A small self-supervised image encoder, trained from scratch.
Model: 4.19M parameters, arch resnet_bottleneck, depths [3, 3, 3].
Training: soap at rate 0.0045, 5100 steps, batches of 128.
Data: trained on microscope photos of single blood and bone marrow cells, 194171 training examples, 3.4 epochs.
Rows from block 5 of a small self-supervised image encoder, named by matrix and row number. Rows with one number belong to one channel. Each number is 128 + 24 x the weight over its row's rms, rounded and kept within 0 to 255. All counts start at 0. Numbers have three digits each. After the name is the row's rms in percent of the matrix's.
After each channel's rows are labels from the 100 images, of 14976, where the channel reaches its highest value: "responds to" is what is common among them; "patch colour" is the nearest of a few named colours to the mean colour under the peak. Only what is clearly more common there than usual is listed. The data: microscope photos of single blood and bone marrow cells.
# convs1: 3x3 conv (model.blocks.5.convs.1.weight, 96x96x3x3, each kernel summed), inputs 0-95
# convs2: expand pointwise conv (model.blocks.5.convs.2.weight, 384x96x1x1, transposed), outputs 0-127

convs1.53 087:112111140116102125098111086160101158115126132102107143136151086132130145162128121141080078108125105146102140123123153143162126120119117137109143121130118104119106142109169169152112086134131104129132093112131168124137149159149077165151137150137106119138094140114196127157122106154073173137
convs2.53 107:123134172108113140144112155162150156133141103163134156139062170140156150150127134116160160103188180138130112124142160131151138105146095131128117117104105108099164100132151123140115094138146126169098106094114121144133162131111136141102099138163096104143127139128109151149105150139107134143118142140090138128093142105135137091145057097103115158126161148160103094124104160162138158143153
responds to: smear: peripheral blood; cell type: lymphocyte
patch colour: purple; blue

convs1.79 106:121091126146162146084179113139111112133124115160114140136137098125158138146136137113085132131130104131097137132106132151132167097130132086046113120114137123136094166153176119144154109168152122163108127104162129133129148092089090106129122075140113131107133131115111137135134089141144172142
convs2.79 099:122132168149145130116151122143129143186138115125121095150122147138098135081105145131132131154120070141146101115111124145107127114109094100116142104135147149138079132121147115150156141106093147088144118148121131132168164148107129107155125107103156112155126143149110182138123156141176105109115141114118082113154162092156133077083161153130118130117078156131103187142095125134109125195167
responds to: smear: peripheral blood; cell type: platelet
patch colour: purple

convs1.77 066:126114107107126124124164131142126103103100122106158087133156087170112117099140098092118132077097109127146106106093167146123108124130134118125129159142106164123150154120153135123170124136110149156108116123118130122078130150199135064098097076143110147156128140118132102152146141117117160135
convs2.77 098:159129125143145124100163110083131074142114136156139126197071155148110095107140101108121119133131155128174102123107148126136134112147155128082121134130118136103145180187141114159095113123130080114115035116148161120142166111127112152136170158173136139169132180136101112138106124114174136096130114161106111103129174126164175103124123131158122110176096136151104136116179157150145144142112
responds to: smear: peripheral blood; cell type: segmented neutrophil
patch colour: purple; blue

convs1.48 081:128082116142133170131158144116146120084134117129117144092163116149169127089133146130100139120144135157154165102112129137113187152098114142099119082136110075098093140170140125126107129122140158137116124130120087147108174120122130096125130145083138108145170090113089150134131138086118162124
convs2.48 092:127149146139103072117108179129161131116160132132162124166146168139160089182129114132123130114130129109142114101146115103126130123096127102132135138127167165160102159159125091138119085170089121125112154100132133154139102120173153167106143105124139170099135109139129166140148147169090060107140156121120130126134149135092093097125132148098131161140161130184155111117143116115166152097116
responds to: smear: peripheral blood; cell type: erythroblast
patch colour: purple

convs1.26 121:146137121127117104157077145117162123133100132114136082137111128126144105097129089151153136097129095132132123109110108124103114108149087147117155081133103131097131113133135104142147112128115172133127121105186145118111148173143111201092138116175098129178103136066136136139121139117105133128
convs2.26 103:168155175115072091167128111144134110110149130136132148138145125116104124133147104127120146092147093109115116086130099142142109153179118145147085107063135145115146101095132170112146138141140153130142119152152100093127116166151107116144196096130131169140118159093184130141185103086110156164141131148119094118126100132130141128161131072134140167131109139150137173143146114119092112138121
responds to: cell type: segmented neutrophil; smear: peripheral blood
patch colour: purple

convs1.62 100:178151143139088128118119128111122114128114124106119125080161126142140122164106119142139135117130080094101120111126129121159120147159139114116122171119187161174125133120144126153134127152167161146129110079133089089066156187133100101108106133150090128125131114095120120104126109139121151100
convs2.62 093:140153130137125126158119175113118078107160155116173148163089154123106113084134107107162098155124124160138119116129078127112106101125053120105140156107140113128122169115127102115103127152143172126108105159186124092124129097190154135086140153112128143112146146123118168125130096127117140133102101118115125086085157106144100135151211087170149117132141137103144156134130140161151117101121
responds to: smear: peripheral blood; cell type: segmented neutrophil
patch colour: purple

convs1.13 100:160177103101119120137086140130105126124159114110111099150149079155155120099131125119147134116103149106134102128121128135159147166136150158103129163094123144126187129128159157161128150085128128089138103142150129134098115140121157093122139155091163137123153095099084149107178116115098161108
convs2.13 098:124115119162112111136151101149120143120159102122110174151070080158105100127160104057143075158145169131089131135100068141116130162115142112088163151159128166125133113147125148114117092101132118126072165102129114160119106131097123164112128097138144145132137169116064141127123098142147122110124186139135069154138138134155084151112111138165101058151114125129106117162138138079140129125132
responds to: smear: peripheral blood; cell type: eosinophil; cell type: band neutrophil
patch colour: grey

convs1.45 088:151151086129119128132135148131140133154162132156137137141119127148103101112128109082162109112137181145187113117123111147149097168142095184138096062113167073121106139132083146120125104109123128108127139143139099114091165152130123122117130131133121146162141102162101126124121175103119137109
convs2.45 090:186103131105113116110129082111155109125109176099153100129132147117103138153128112154146126133127084111141134145157129135118124138143090125138125149118133132150130161142149136140115106141120143106140144085124140162141142109109113075129167150130141161120117123115173130151186129172131109145162146142126148120124120129106118118123093082138119137096136159141112102120107111141104106120151
responds to: cell type: segmented neutrophil; smear: peripheral blood
patch colour: purple; blue

convs1.60 078:139150121088139156175128115158103134106096121134133116091195150139139075117107142095130111136112113128107128145092125149155139130149127149123163122124127083097123089136155155171124095167080092141133083133111088109115153128132134149166132125131077133128131142148097132156097164129121142132
convs2.60 100:089132149113128159167121180120105086151139139094147136161085079133154104101149149149139115125133156151128163116150063108159128042143078104111133147106138157133121130163156105159095098119142126149145115150125129091115131129155118101077110118103115117084102148114145100134111125172147114129115065132127118128087097129139144116145149138139126142115139107090183153154129149099149147132119
responds to: smear: peripheral blood; cell type: segmented neutrophil; cell type: band neutrophil
patch colour: purple

convs1.95 109:097109115132152109132099122131095136131149128090116092144131128133138120105116121152116116128136126113142149096136139137161093133138108119128133197145138148126133100101118090129109094111118135177108114083160086077103131129147146161089142107188118118124138118119158123084209131106102140135
convs2.95 103:123146169114111098135094178088096121117126129107176124158084156142129122145130119121136139162084117094146166109146105142103095099131122168096151165129110109130119121122128118144154143130135141135135092128099145149128113116109115116133136113179163162135118108093112133125069175081133134086143179146145139102124105099136136125174132078115145118104154172152120164081139103128149123103084
responds to: smear: peripheral blood; cell type: segmented neutrophil
patch colour: pink

convs1.3 101:151141127082126115123118131082131107156119121104124122100148103102127080123116129124211158160091112114194124119135126145177103193097143112103121123135145103140108138110101147130135140144138143105095118100138127116121178138129118126090130124144091110121154119123120093130115098150163144107
convs2.3 107:122130107122122119105076139105147161097125097152101132145106140135173153129120141151141111112106074138143121125127151137154102168122082096105141163111067110115139121119114138131178122136140150132158094122145126144158137137105162123137133104147158090128158105098132086099140162144120148124147174084132126096177148123140124172148153145156115118129121094132137096131175117092101154144177
responds to: cell type: segmented neutrophil; smear: peripheral blood
patch colour: purple

convs1.24 096:085109123103143123114104111177102131109116150097123160124099089147122119167106106106083087122136107118122135148143151113142100111138128127186179165102146142133148149072138109140093103126124119132152124134154136106102132151140102114134142118139105154108165122126182120110090093164087142115
convs2.24 104:115084120127112122162135129117095142120191122102108178149124119097085150115111136137164147096096131126134129139120105105146128095110128115129128146123046097156160134130131105132141124137145161167112180093140129107102119144135114121134154154127129124125113134150103087104080136115139153110114095124140123115137156112118127084129167120167116128115194115133124156117144119065092105093116
responds to: cell type: lymphocyte
patch colour: purple; blue

convs1.35 097:098146103119116129104134160109124107142120105136172103168124086112104108157149144092147115108141117097071149143139117158121137128098164169128144148107155107124135140146107121142169114140144108125138127147135097086088125115125108131151105114186110121131127081160122135076178173162130107137
convs2.35 093:159109118107135155101179160123116142155105071116146162101102124132132109133106158109138153169125117130172130138112102119149083042087133077120117066167102132187113113105163136115135127170173128109134163120146098146128183118149113127175165064112121110138085155154086118132116143094158140148148155141114161128100146085140113185128111138122154120111086123146106125125146145150172108119157
responds to: cell type: segmented neutrophil
patch colour: blue; black

convs1.74 086:125107144088151152115110137176100123115160106158086120097136131176142088121124130077128093092139147188107116124165132151102173158110145117109148123124102094146077145121143139166118080114139136108126086130132152127125101126147132137099105143128099153137153178117123133116128110156132124118
convs2.74 101:140153103153086146139120145160127116121110140084095123105140104136075131146111125137127145118106179142124136159131101121120154091148120163122111099104142121123134162047141117134129181163191132112131122120120171120173148163125095157166121130149134124167132091124138113105105124162107120139146097126120157119138162145083166111137142154118111131145157138172134141125097106115133144143118
responds to: cell type: erythroblast; smear: peripheral blood
patch colour: blue; black

convs1.49 084:062130107148103101105090165097152102128084124112130145086092160118116135139133074126125119131148115144138110163140143148147131111140109181133143130077135104122100161150109128138124091151137103115140175157095127151115153103119108132128150107165114134125152128117171103107162103171128143145
convs2.49 097:114133133121148129110133077128113149189097175138152131097149114141122142192125133079104125131117107111109138124127168118140144067134087140131122090155101095164153129137150123137130156130146162099119090158142088109154138101149077104168131102115153077166139127138138113102126114120127114128136088168124114107089112113127141137146130130121127137118117149106182095146182109136164119219131
responds to: cell type: erythroblast
patch colour: black

convs1.7 087:153181113099119139135150148112152146100144132119118129104143126166152135107109126112088129132146110145128111154139145108141110127120157160103121160140088149110164122135124083122134114175111150104148119130123100077132156166100127193163135101112168119115167116149170140097093084129122169128
convs2.7 095:106130130115201110118068088149142093147108185138173156143156138101117129176123153153125166100096096164133145109165159143105156125148101134165166116116111096134167129116128158147138114125136145112116161124083137156166158157141157127135108151069100137132153175126144125078122126144129124132139105093133113134117142129147143085126125099162137124118137154108143151117155088147087112156159
responds to: smear: peripheral blood; cell type: segmented neutrophil; cell type: eosinophil
patch colour: purple

convs1.92 089:164148088108131114123138119127112140154161118101145116179110113108113127121146167147156084139119094129150133127089095152140143085089122158143159152090120118148128133117131158092106123077116174097102134142136144131129157176092105137117127076098136112160158094128157098147105115136150138129
convs2.92 103:108106135152106148077157126124113131101133150136112131152167100099168141144094121083101130126107091147090113144129139139103098104132148140106135105113106121115134149089124119108142102088129105106143161117162107124100160119132124114137120109108098098100153094088094096134133133154124100158137123121124115126154118130148103172168143158133118123129151126176167148146100131136132139133121
responds to: smear: peripheral blood; cell type: eosinophil; cell type: erythroblast
patch colour: grey

convs1.58 102:076098086135128155141139118134109113123154171155120078149146111119154162150102165102107136123135143115139124110102114140106173151114100153132087096112155086123122129142105113109067110073140119132153109117125142142078118154118142151117138131126111108145143141141139114115172120129140182173
convs2.58 092:136173148122110104162181124059158139090117108090118131107137100118114130108178115134145126118152131133128155152148140127185127130137161098118146146151154143103118118126089141112132095149176135147130100147128121098069082125051095143198153120109100113146124116104139082131153149134097129137086145165110123160151096166142108152162144192101138169112145126137130063180117119131107135151127
responds to: smear: peripheral blood
patch colour: purple

convs1.76 098:106114082100154101113087133121167085125145123144169169123164123113140143146133115130128123135144104085132121122120104119140125134124110152055115158102114166118159163127129107154128120198126152123146124130129109089122108171119118147114140102180100134094145114128127124089147089101124116105
convs2.76 084:171130133124133130123192100146158132159125083164111123101136085084105092143137103116124145097169122109122141161194087094130114161133147106131131148141137140162111132114145093161146120140139109116136102124138116143157147045103126151156126148135095116128143135112124150141106119108147142146125124140124099130132116120083103129128151094125136104135136111154162101141100110163129119149134
responds to: smear: peripheral blood
patch colour: purple; blue

convs1.89 095:120143108131113163037164138128122102118141116130135132096118096151102126106122150126171111098141109152140140093123141138126132173144118152138125154137142113122113142123129107153142110216180142149126097098128109106108152142152099109121114165100125146110142096136124115082169141127133136115
convs2.89 090:140166144151114146147113096124120119174142043144117138104124102129159138120133100149123105133144136132156132117143165123109109133103093138092166132138114096170099133126125135143131153192118102094094130118177140107189143110085168152109094185149108115120176106104159121094142122133142113118112124146108134123137129121135146134150161119154114153137146098116127105097120171153106130116101
responds to: smear: peripheral blood; cell type: segmented neutrophil
patch colour: purple; blue

convs1.43 100:097108105122112109120104180146130166140132121137128140110169083124173145154129123107122129100126138098126082149153144136100112125111140119149136156133140131133180112057135094120159107139107124134141106095142120094129110136106129132068139132095094156155177129136159170157155119103101125111
convs2.43 095:125164110149090119086167133122108115124095108121050125115129112107117150102130104097136119121140153122132109099152156139126138106122146130167135162123093105117133160107106151123161140097148120134141103117123110180147130132082089161142112122140125142122091148132124157068051130111126123122109153084145127185147151122087116150135121135129099134106066119120111123150116143166148140129113
responds to: cell type: lymphocyte
patch colour: black; blue

convs1.70 075:139127109110129124145119163099117137107119099131140137104143113121149130133125108125124121141154155175103103167134098134127128112158069110140138078111158091061102145116124128147174117103105144156155136112088135089126122194163135148128139115153123141135160135171153145107090144145103090140
convs2.70 087:124134137129107151161066154080112088144115145160098111118170108128132158096112146135126137086139105123106132121162192112143090118116078158144126120105120113127131113110148137137132108147120109117127091132137142109122152116140152141105153162108170122086092133163124128140107155116111137103130103152112077093107144105140142073143134088123126154138123114145118153132117141150096147090144
responds to: cell type: lymphocyte
patch colour: blue; black

convs1.78 082:110086091117127098157120096134120127125136122152119117118155091137153138111130176133081129132142152145180157131113114105102136124123106085182161131125123094103120177098181115124104107108076126141123118131121142129104150136131090146151139120124091143155168153120129115122188110086121152125
convs2.78 083:098151112146149136106125176186133131125119137157142142098127133106130168125116136154145143141128117110114146152127142162107149175115156155148121142145121159131098120123112154127113142171103074148122110110150123141136125180162151082135091131136138123119099145123126129160098140155140057119107173059106118145124107140118062138111136128125126145137127181117112145134091146141214142100113
responds to: smear: peripheral blood; cell type: lymphocyte
patch colour: purple

convs1.5 097:124162126145113121137142148158136073136122151098122111099103148132114114092114117124131146105138078126113133151139118127140172170143130153121130053124136144110142185153132150157130131106101160101128121108082145091082122161151129123122089118169085130152143161162124132152085130137112128130
convs2.5 099:162122097098126140157125117172188125140115145161123091127166145113107145118089072182106135127141151163106122111185173119116122124139108109134144120081143097150133109156132127145118124101120158166170177115152148123139133132191134143156116115102119151129088113140123134173137138120129139113139155159107173150110137088157127098151119129129135129093135148166117066137152123187086155180081
responds to: cell type: segmented neutrophil; smear: peripheral blood
patch colour: purple

convs1.75 095:192104112145092151121096146157171111139110130121115142094096122142129110118142100111143086132134147134183137126156163127118123130129109125176142105122081103123126147089120132172117108121099167143131146119097151103120148149162059172107109136161107136164132108139127125134091129113146133114
convs2.75 090:091138150104136135141106142145161129110098119065139122114150126083106179117130153147149150134105134140179144069160179150114084117140129172123110111111134085181110125104132102125118174129090108164095115122160094073134146115102089150130102087144123147117156115109132123117086168085119140131117155153074117134164120124113138182176152142115111169109121083114151140116077087109124135086102
responds to: cell type: segmented neutrophil; smear: peripheral blood
patch colour: purple; blue

convs1.69 113:111130180112148123151114181108147136074125090148159126123152096091157109121137123151118125106126144116151104136160121101114123134130118155157103143158102094163123107126133117138112132125141093130105105133169104156125131186152133130123107082140120091155139108060127071117140124139112092109
convs2.69 100:155135145122108156110136160118133146118137141135167127116141158159144129085109135080146106127112148105107060124102163089102153113123153155169124088154125142100125135113130177147158141136095100151131140138118137133125127114128134134139143137118101154114113165071106127122112142161130161097127106130162101158147134142141145127118097171127160151155164134152111115150098088099069141152121
responds to: cell type: segmented neutrophil
patch colour: blue

convs1.0 090:101172085100109113185119138114141128121135116128117129139101125118166145132177130157128132156143151150128112139126129141140088174185092127153166124101126130078084137133182137126145111122132134136146124084090134133139089193113143108083140137126115160138141134140128142172120112138138120115
convs2.0 096:121135145106080157168154118107124172157093158105127183113159135136086112142135112161139145107111124121150123132122118102139160167098109149126121156127130107150111147125128149097116153180124166091159148102140079100154132114144126124153104103138126107118144127138196130119127116176071091092177172151088132101100143115141128216181145147116139101122127097141111168186115121096121176063116
responds to: smear: peripheral blood; cell type: segmented neutrophil; cell type: band neutrophil
patch colour: purple

convs1.67 121:096150110086184156129088128137100110099124105117145135156140084127099076130146108124104112124127141131138139159135143136171125127094078094124123158092122139130107092141135139125097116111121125175110122118144138133130114129121116136142119110153136120138138153068136078077190103113147148101
convs2.67 109:145148100115128109126127116138155108145096132127129156118173091133120125143124109140102103150141125098143130152100133141114147140157103138120117141139135138138145127142086102112136117117098185152119133126117111121146129101124114144149107143166113085091142123147107119104104102099149132150149135132119059122122149134139137145163093077111101137136175137108162064181127109135138144121138
responds to: smear: peripheral blood; cell type: band neutrophil
patch colour: pink

convs1.28 076:124109086091093109140123134104119143103129151106108120121123129152132132087158116112113120074119117145159096100145152125164127163179136108170132104099082155132136084133124113108109107126109086129153163169163090154095129144126108095165108081114153109130163135100116125147140134109138124102
convs2.28 110:130092085164131087140111161173135116110131122136121116122176123148146134093135103107115112165139124083132124108107125114138171120142106144111139106089139117115143110140126131142129092120140094111145105117160144140132153106166176084131108155034119148122141170149096145114143117125107154160130146148125112127116112138093132107090123090108167173137165155089117115117108149112157125138137
responds to: smear: peripheral blood; cell type: erythroblast; cell type: eosinophil
patch colour: grey

convs1.57 106:153174106109118145086123171144132121128143117163142156095130127132148134088162150115105143119135134118134130088159158124127100175178088140098121060123127103145117090126139069139136100151122149128145133094151100106126119137138139139116111145094134102168143129122119146143066149133127158110
convs2.57 100:141131162114111130137131124126089115112074162128134088139148142135131134105147110086142139075135136126121128066135117122084108133176173119104142120116146146112138112168130137122122154110127136135093095117137123127130099110146117120101118075122123113134144114098109135109123147129061136144095137131075104145077097140127132132134130128113155126125147127103107121120138071082150111111137
responds to: cell type: segmented neutrophil; smear: peripheral blood
patch colour: purple; blue

convs1.59 105:161133122129130103126136164122168120097119155081138102105042138111140126111145098110152110109150108136154126137095127133128163095171147152111127187129104146127187137134126134162152108121149150114116109133105102108111119154095171117123149090143099147130149137124136142166171130136118152117
convs2.59 097:129113103148139154109126134158137115108132130170085135086153098128128104084101102132109118141091124162145127170097132156117133107085191120176132127126134118140132118110147089119154161112122170110116104069125131161123146108115105126135116154116128143101145144161159093135143104124156120167156177164166102142131102117125105085122121128127136115101134124115183124121139137124126158140105
responds to: smear: peripheral blood; cell type: segmented neutrophil
patch colour: purple

convs1.61 115:151155131084131128152128153127109110120135132113169159151128104156104089096162141122095108127146156112128152141145134121127105128179148116107099102096150131121106134119125135127121123134176150178099148123129096158070124144119107115149130062100131132140153140128096145112070066141124136150
convs2.61 098:122126123146118101129106092095089138093108115118153102162147131168068151150124168150109132128114091089144124126061146113126160134157130113112135112122150157118094086112112149131158119093100138112152118122132128119125163078135140142100158113142078095118149143108137128137134124159147137130127135136122105157091171096151117114118148080135132114131125101126138137138113126185141083165134
responds to: cell type: erythroblast
patch colour: blue

convs1.1 114:136141090158147101096128129121160151124109173130164125138119074097096137149112130119150109131172154143133128116111161145160118150140129145158127164087151149080150125122119104106114059138137123151154149131142147100116131095094105161114122103099141110176100140124108121140173104139128144167
convs2.1 096:121145147128140149167176120149113183132119155133130131081184119160159109126130141161089111115160139094132131099086144133149088094094112146154084106140141131139133127146125081093169168081158108117155121172076131149128100172094151128165161140107089138188150127148110116143117079142106130107115095097125140132144125153099118137098146110105186149098143132117161106114113124161143147152107
responds to: cell type: segmented neutrophil; smear: peripheral blood
patch colour: purple; blue

convs1.94 099:129080107097112098103094176104119132140137129163116134093159131122152117100106138094150143156161111130136149108127137174098097097119112095140146159149122153120159064117154114112150104124113115146144086125171137113120165158120146150171136134129128127067169114122120156153147119103125136128
convs2.94 096:165137134093107141136063137145109135123152118111203187087118145115146145141113139127132154096143128121159100152139134101098118107120107146130123151149125139112142138178152120121154132079098154112084077101144130182092109085096137091141146141141142147136125130134138148120158103150142134120153084116172145180141130152134143156101119149119080152122122148142128153134095108147095155126157
responds to: cell type: lymphocyte; smear: peripheral blood
patch colour: purple; black

convs1.86 082:110082072121079152151124154153125135140174099122159112141157121141124158083153117086143103131151150120130118152184174120128130081126111089114099125103166116107115110130103112116123108141137119111129149101135153113131131127170145143141137125127087159097150138117108168099131157146134119178
convs2.86 084:110140113124103145087124151126121077144132123091113120153122093149105122108120160113148112148137132120100143141165167121112149137082168124113147145117130115108128115137134153137144102107139144108105124122129155123132128090126129114140116090126084137124063125143133170089161124110149148119153123141131096091197111141125098155080121141138119143183126143155116149124086180124162139162155
responds to: cell type: erythroblast
patch colour: black

convs1.37 107:100120097106115116101090132103164156140164139137119133123163121147159131115138123087149112108153118103140121139129124137138113084100134097083144113124149118128136139122124096164082126242130126173127150091115121147105119145145111155144114127172097115107132158121148137131134098143137132115
convs2.37 093:074145159108123148080125145073146136121162126127128106117138094160095115111154162158125109125139113097107154166113106132134136141115163125070120151143117144166103124134137128173109128131098133138118120147115125099192158096121144158128060092122099125140170080100118131152155130124126145096101175136198151122132133117133133164132121131140115152157143133168086122139120118121136166136139
responds to: cell type: lymphocyte; smear: peripheral blood
patch colour: blue; purple

convs1.15 094:155093108114086086073104141113119180152121112135157133086133148137151152147143136122116153111127122115143144126146122093063131099071156087157146118130118105162145095137123114152132144140113109118134097105129105135108112167154118165111130126158090106110151146138149138166113139123157156165
convs2.15 103:124143134119126153074133063113090119137168115145141140151138133135094107149124134096185148119168092153124112131137122133146126087113135122154123122116138129106111129135137169119130095129128094094114117115105128115133115144129135158083129087135174113112109113116161091129174126127103089101140135093146135161116118088151113088123113125118104168059089119144132132133087103185160089096140
responds to: cell type: lymphocyte; smear: peripheral blood
patch colour: purple

convs1.73 089:129149117106147122146118197134100099130124121143138117102149107141168136172161131112159136124120131113118139102110136121124119171166141140106114151114111121073139128136122135138142102132099147087118107139149078085133132175154106109097149163136097128144157065101138139082157174129144149128
convs2.73 091:087096091140145118121101117119125194160157118176135116160115133146126117131166154109131095126141122114123124111133144129167119126182098142098118124158113149138118138086145136110131141166170105105117126112136165123121090135113115136150147155138114155164132115142078098149119122124122156136127176084119163115103084132140133116141096109147151086150178122104121110102179145120135123141127
responds to: smear: peripheral blood; cell type: segmented neutrophil
patch colour: purple

convs1.66 103:125133098131120110102118126117107124129124139126176133105119133162124087109107096109138151184166162140138124117133090142119117146125148130192109153117127146118126135154106130104106109094109111160099105094132111147123182120119115138181149083167098086112139143115084146155152113078145154117
convs2.66 105:131114116129155139121121135131128145132144152209157122127085117118136130153100095114122073138097152103129130131156113121141114149143113137140114124128116097118134107122100128137125192104143102158129132134170140097117166147107148157113137153152113137147135147148123155158123111107102111124135144079132085108127141097088142114117118149137120157106101183151149144141101158121137171109167
responds to: cell type: lymphocyte
patch colour: blue

convs1.55 123:087146148117125129080124096113118132121122115125109091172117143137101141144113122154108133115135163124119100126091112104056134103139141103081133034140129117140108091111121148105127089142125116130116127147145176140175105113106113102129123132150170129105138149136099114146140093121099112126
convs2.55 115:142103079136159129134099145157119087088116143100119108142147130098121151185135164098103034131115109137142163095131157115129094121118145104139138154103119065149107155139128108122147151132128102147129129131115105111129125139170150116166147125120142148167148090104151120107125177094128111172126134125117146117142106119139136079135145093135140114120130117112074091106170145067118102130104
responds to: smear: peripheral blood
patch colour: pink