config.toml
model = "self-supervised image encoder"
image_size = 32
translate = 0.06
method = "vicreg"
activation = "celu"
widths = [192, 384, 768]
projector_out = 1024
beta2 = 0.95
steps = 5100
decay_fraction = 0.4
Rows from block 3 of a small self-supervised image encoder, named by matrix and row number. Rows with one number belong to one channel. Each number is 500 + 25 x the weight over its row's rms, rounded and kept within 0 to 999. All counts start at 0. Numbers have three digits each.
After each channel's rows are labels from the 100 images, of 14976, where the channel reaches its highest value: "strongest on" is what is common among them. Only what is clearly more common there than usual is listed. The data: microscope photos of single blood and bone marrow cells. In brackets: how many of the 100.
# convs1: 3x3 conv, stride 2 (model.blocks.3.convs.1.weight, 96x96x3x3, each kernel summed), inputs 0-95
# convs2: expand pointwise conv (model.blocks.3.convs.2.weight, 384x96x1x1, transposed), outputs 0-191

convs1.57:487532476457508462520492488496493507468481480534482511435496515472555502461503458500496492481516526506478486486474513518492507518505480505536467463488507482495487458535493496508501501561511488484510457503499494528503521455510471501498499548481515521543442547495515553506546493507494474489
convs2.57:476462523498505476507545503512492516514510518499532497471476540492519566492465491568484466504512501470495464533473510501502452521492528481528513538465496531514504444526475487454482536450532483521512514502524484486473497456557502518512509503498544530506500537492532542525547500500530504506490475504464497476461489503476512491514526517479505545517513547483524530506495475496552501495511518472522515454519450484478471496492488463514504491478471471520499479462532519518493530509489514512508497533486515472513502471533498488527505476495512469507513482453525512493511496531492535509
strongest on: smear: peripheral blood (59); cell type: segmented neutrophil (57)

convs1.10:490511480471539509498502477442468482514520481501498490517507525522467502521498499490531507487448516534558527490449462516526470495483487516507466500498523485505522496490532507515444439479507498505508508485484524495439474556496451509521507491529509478490494461462470539485509498489527495485
convs2.10:506497497495478469489501478522469504510552522503523536498490498517555473446516538511478496488534502454511520500514511517491525486487487520489547475491519485503487517488493495525528482518506465553503516505507494473514544520512531490473496545507484499525521523470515461460532520478510502481520480505505482530516457500518466526493484504489499491493478511519483492499459570508517503487511509540466515489498533509480523533503575468520496506461441498446472490473530472472490455490487468513471528525491526533491512461477474474474478486494444499503540517526548498471503498513482459524
strongest on: cell type: segmented neutrophil (64); smear: peripheral blood (60)

convs1.44:504459487488521495485540498451486506530466490448515460489489540496524494470524485518526480483483462517501531548485473537544509530541476481492475508520509533493454469493453489528473514498488459529497465510506521481516503459480474483490489481546517516525481466548478505498507494512484469507
convs2.44:518473545521512536512469529528500533493489495476528489513528486502481506506511548501517470499493473464488504473498493458497515516502513520472548541484489508540514492467501447475505507511490527457459506498492543448502497521485543539504484543537505505495455492487516496495485494528477593522447533469521452512530522452471522524494470493504501511496538554507514499517537476524510512507538540513530500562465466475509535522492509494518488509511490491456466523467515502498473500453492538493506477493507487509513482476478468455509460483485527496484523493498542484500501460493495479482
strongest on: cell type: segmented neutrophil (43); smear: peripheral blood (38)

convs1.32:527568527496479493508489455476504485494523538510458500550559506491478517514520454499493572505507506518523473532526527511495510476478499498496528494503512535542526500516453511522524506510508518503448506480477481495492470535499483517506502469469540513464470504555500488501506507506475521487
convs2.32:489521485519492506476490517494484519470462492524514463524475465525482463514505519514520506490522542475513535479442509542456512493537530522517504508508551507473465516458497482488480495445481515484514478461521471478455460490522461486497509505488472494491491535494493494473520538510522507505512517530482516481487470535517509507498513479504535468495468498472486493493530475495500527502511517534523513527507505488462543511529496504459510469502554489499434503501534447501570506505501488477454517439531543454465477497529514519482535515505524441495454473488505491528515519522496468469
strongest on: smear: peripheral blood (84); cell type: segmented neutrophil (43)

convs1.18:454501504519516465534487502506455539510514471490488478500501483501484481477515529507473475488490527473485488529465504540528512513441480493454515504484532490513534503543489497489489539483581481466553496468504519482517511527509452512508458494517514510496530490454501460485525501484487507471
convs2.18:523455499504446517486533521482522510450439466530530543524491499493481500494562494530526521460467524502522476523500479492453487484514502520437515509499472499498491472466518544453519546481498485480459508544498513476506561537513505454535520497467479533464540491506557485524502498530488522505530508517507543499505530474484511489488465499499464493512446496489490508493486489501519536488478470466500486476516497471498487547482478492535481497539489464517495545517494491496500509466537445487497505493529520469472488514505487498512504497527457512504546506529475508486455492513489478472
strongest on: cell type: segmented neutrophil (72); smear: peripheral blood (49)

convs1.12:503485521458489466511527502519492508531493498531495468487538501527471526499530519482548533518470457522448502523482500505483519487486483539510506540489507492479535488487520461538510548503470513484500479450474535529481476547494468497499525558509493491482515518506460435496515487479510517515
convs2.12:484499501500495498497531499495520462498489530485533470488518493514508491556494452504538526496435511504509472491455522443513518494510533481508467542508505477534534474526484518513509496486465516465508496519503478496488507492534524569529470466509447545479511492512476542515500525478519471477497505488487542484473462521500516507487502479497503522532521505496585496518527493548453496496541484517503462532547448477518546517519490489474495507514494494465475463505526502509503503495514487524475511504505519549531493566483501471511494494534506493513534538462497491505481487479464525498
strongest on: smear: peripheral blood (74)

convs1.77:513539545468518477505481531501460485489513520543480501475529484482515487513508483505478483477464479518491501494479496482474517480542517494527506450466564456522503492565543519516488502497482522486464523530519518485449505509484465487515466502495469518484490500463496492481483504546483553477
convs2.77:499494485506513500493456521502500510526517534469505504494527477469501480503537494493473488501502537563509465490508512508482509468544504432501503464485501475519512557517508489510509555499536528483511523516469515488504531487468496489507540516496515485527515489485524466469496514484521490521494498502497514498537508532482492508531513495522517516527480530517540479524496485543511510530480533538489480519508532530510517488506483514478507499512530479489534503540543531513494539520477463509519516502499498470521524460492533502545509472481473512452477551559521495479486464500494469515
strongest on: cell type: segmented neutrophil (54); smear: peripheral blood (39)

convs1.26:479512496527485523523542497482532485476501462485525481485516518465470464524546512512527513494461479489493460528482468506567507452556522481483516512498534488511479493536540517507492494496526434479470501523518483487518502462509471500539488505513481486505481526502484498494462472458469490525
convs2.26:487509443520517521443519515453506545508554459494503504528515531470560466501514505504528506503503465492503483519497547515485526512469485479515477491485478533507507545515480512491464477472535476447509492477508501514502507495491517488450480498455480451515487531471515495468525507471490494492496477500523491465473478494505473514454480497504456515527552482505532453498425522520544521492498520501491490526484520541514499478489478504508525528508501475519498509561540512473494491501481469509472531512512548461472506500499495510565492448484462535497509441496485506488501485494507507534
strongest on: cell type: segmented neutrophil (43); smear: peripheral blood (42)

convs1.54:480518519542495505486460518541473497538513501491508489487528504468475537493461470529473526484485496501515450497490501537494546491475482467495486450514504502502519473528481502465481489520472528542505503494455512526478452437531533469517530489499509516514510491547478507461516507538526487530
convs2.54:489490491494513530489472532508545435486514525513478556552489502501476526510507539537511476499495487497535514461470497472526509467491540508520510501548479463498509491502537572469507484539531535458499517505521498536508440468492447488521528516471499468476503467514496528484452554509463500461440511519492468531523514519481471533508492507531503539510545511482493521495499472512483484509506469526461502490509493506476541530540530464474525492474505484468525477478460464522478508515491511515529525509457531502523505500506507495525518524496477453495517531555475480487501460535540504514
strongest on: smear: peripheral blood (37)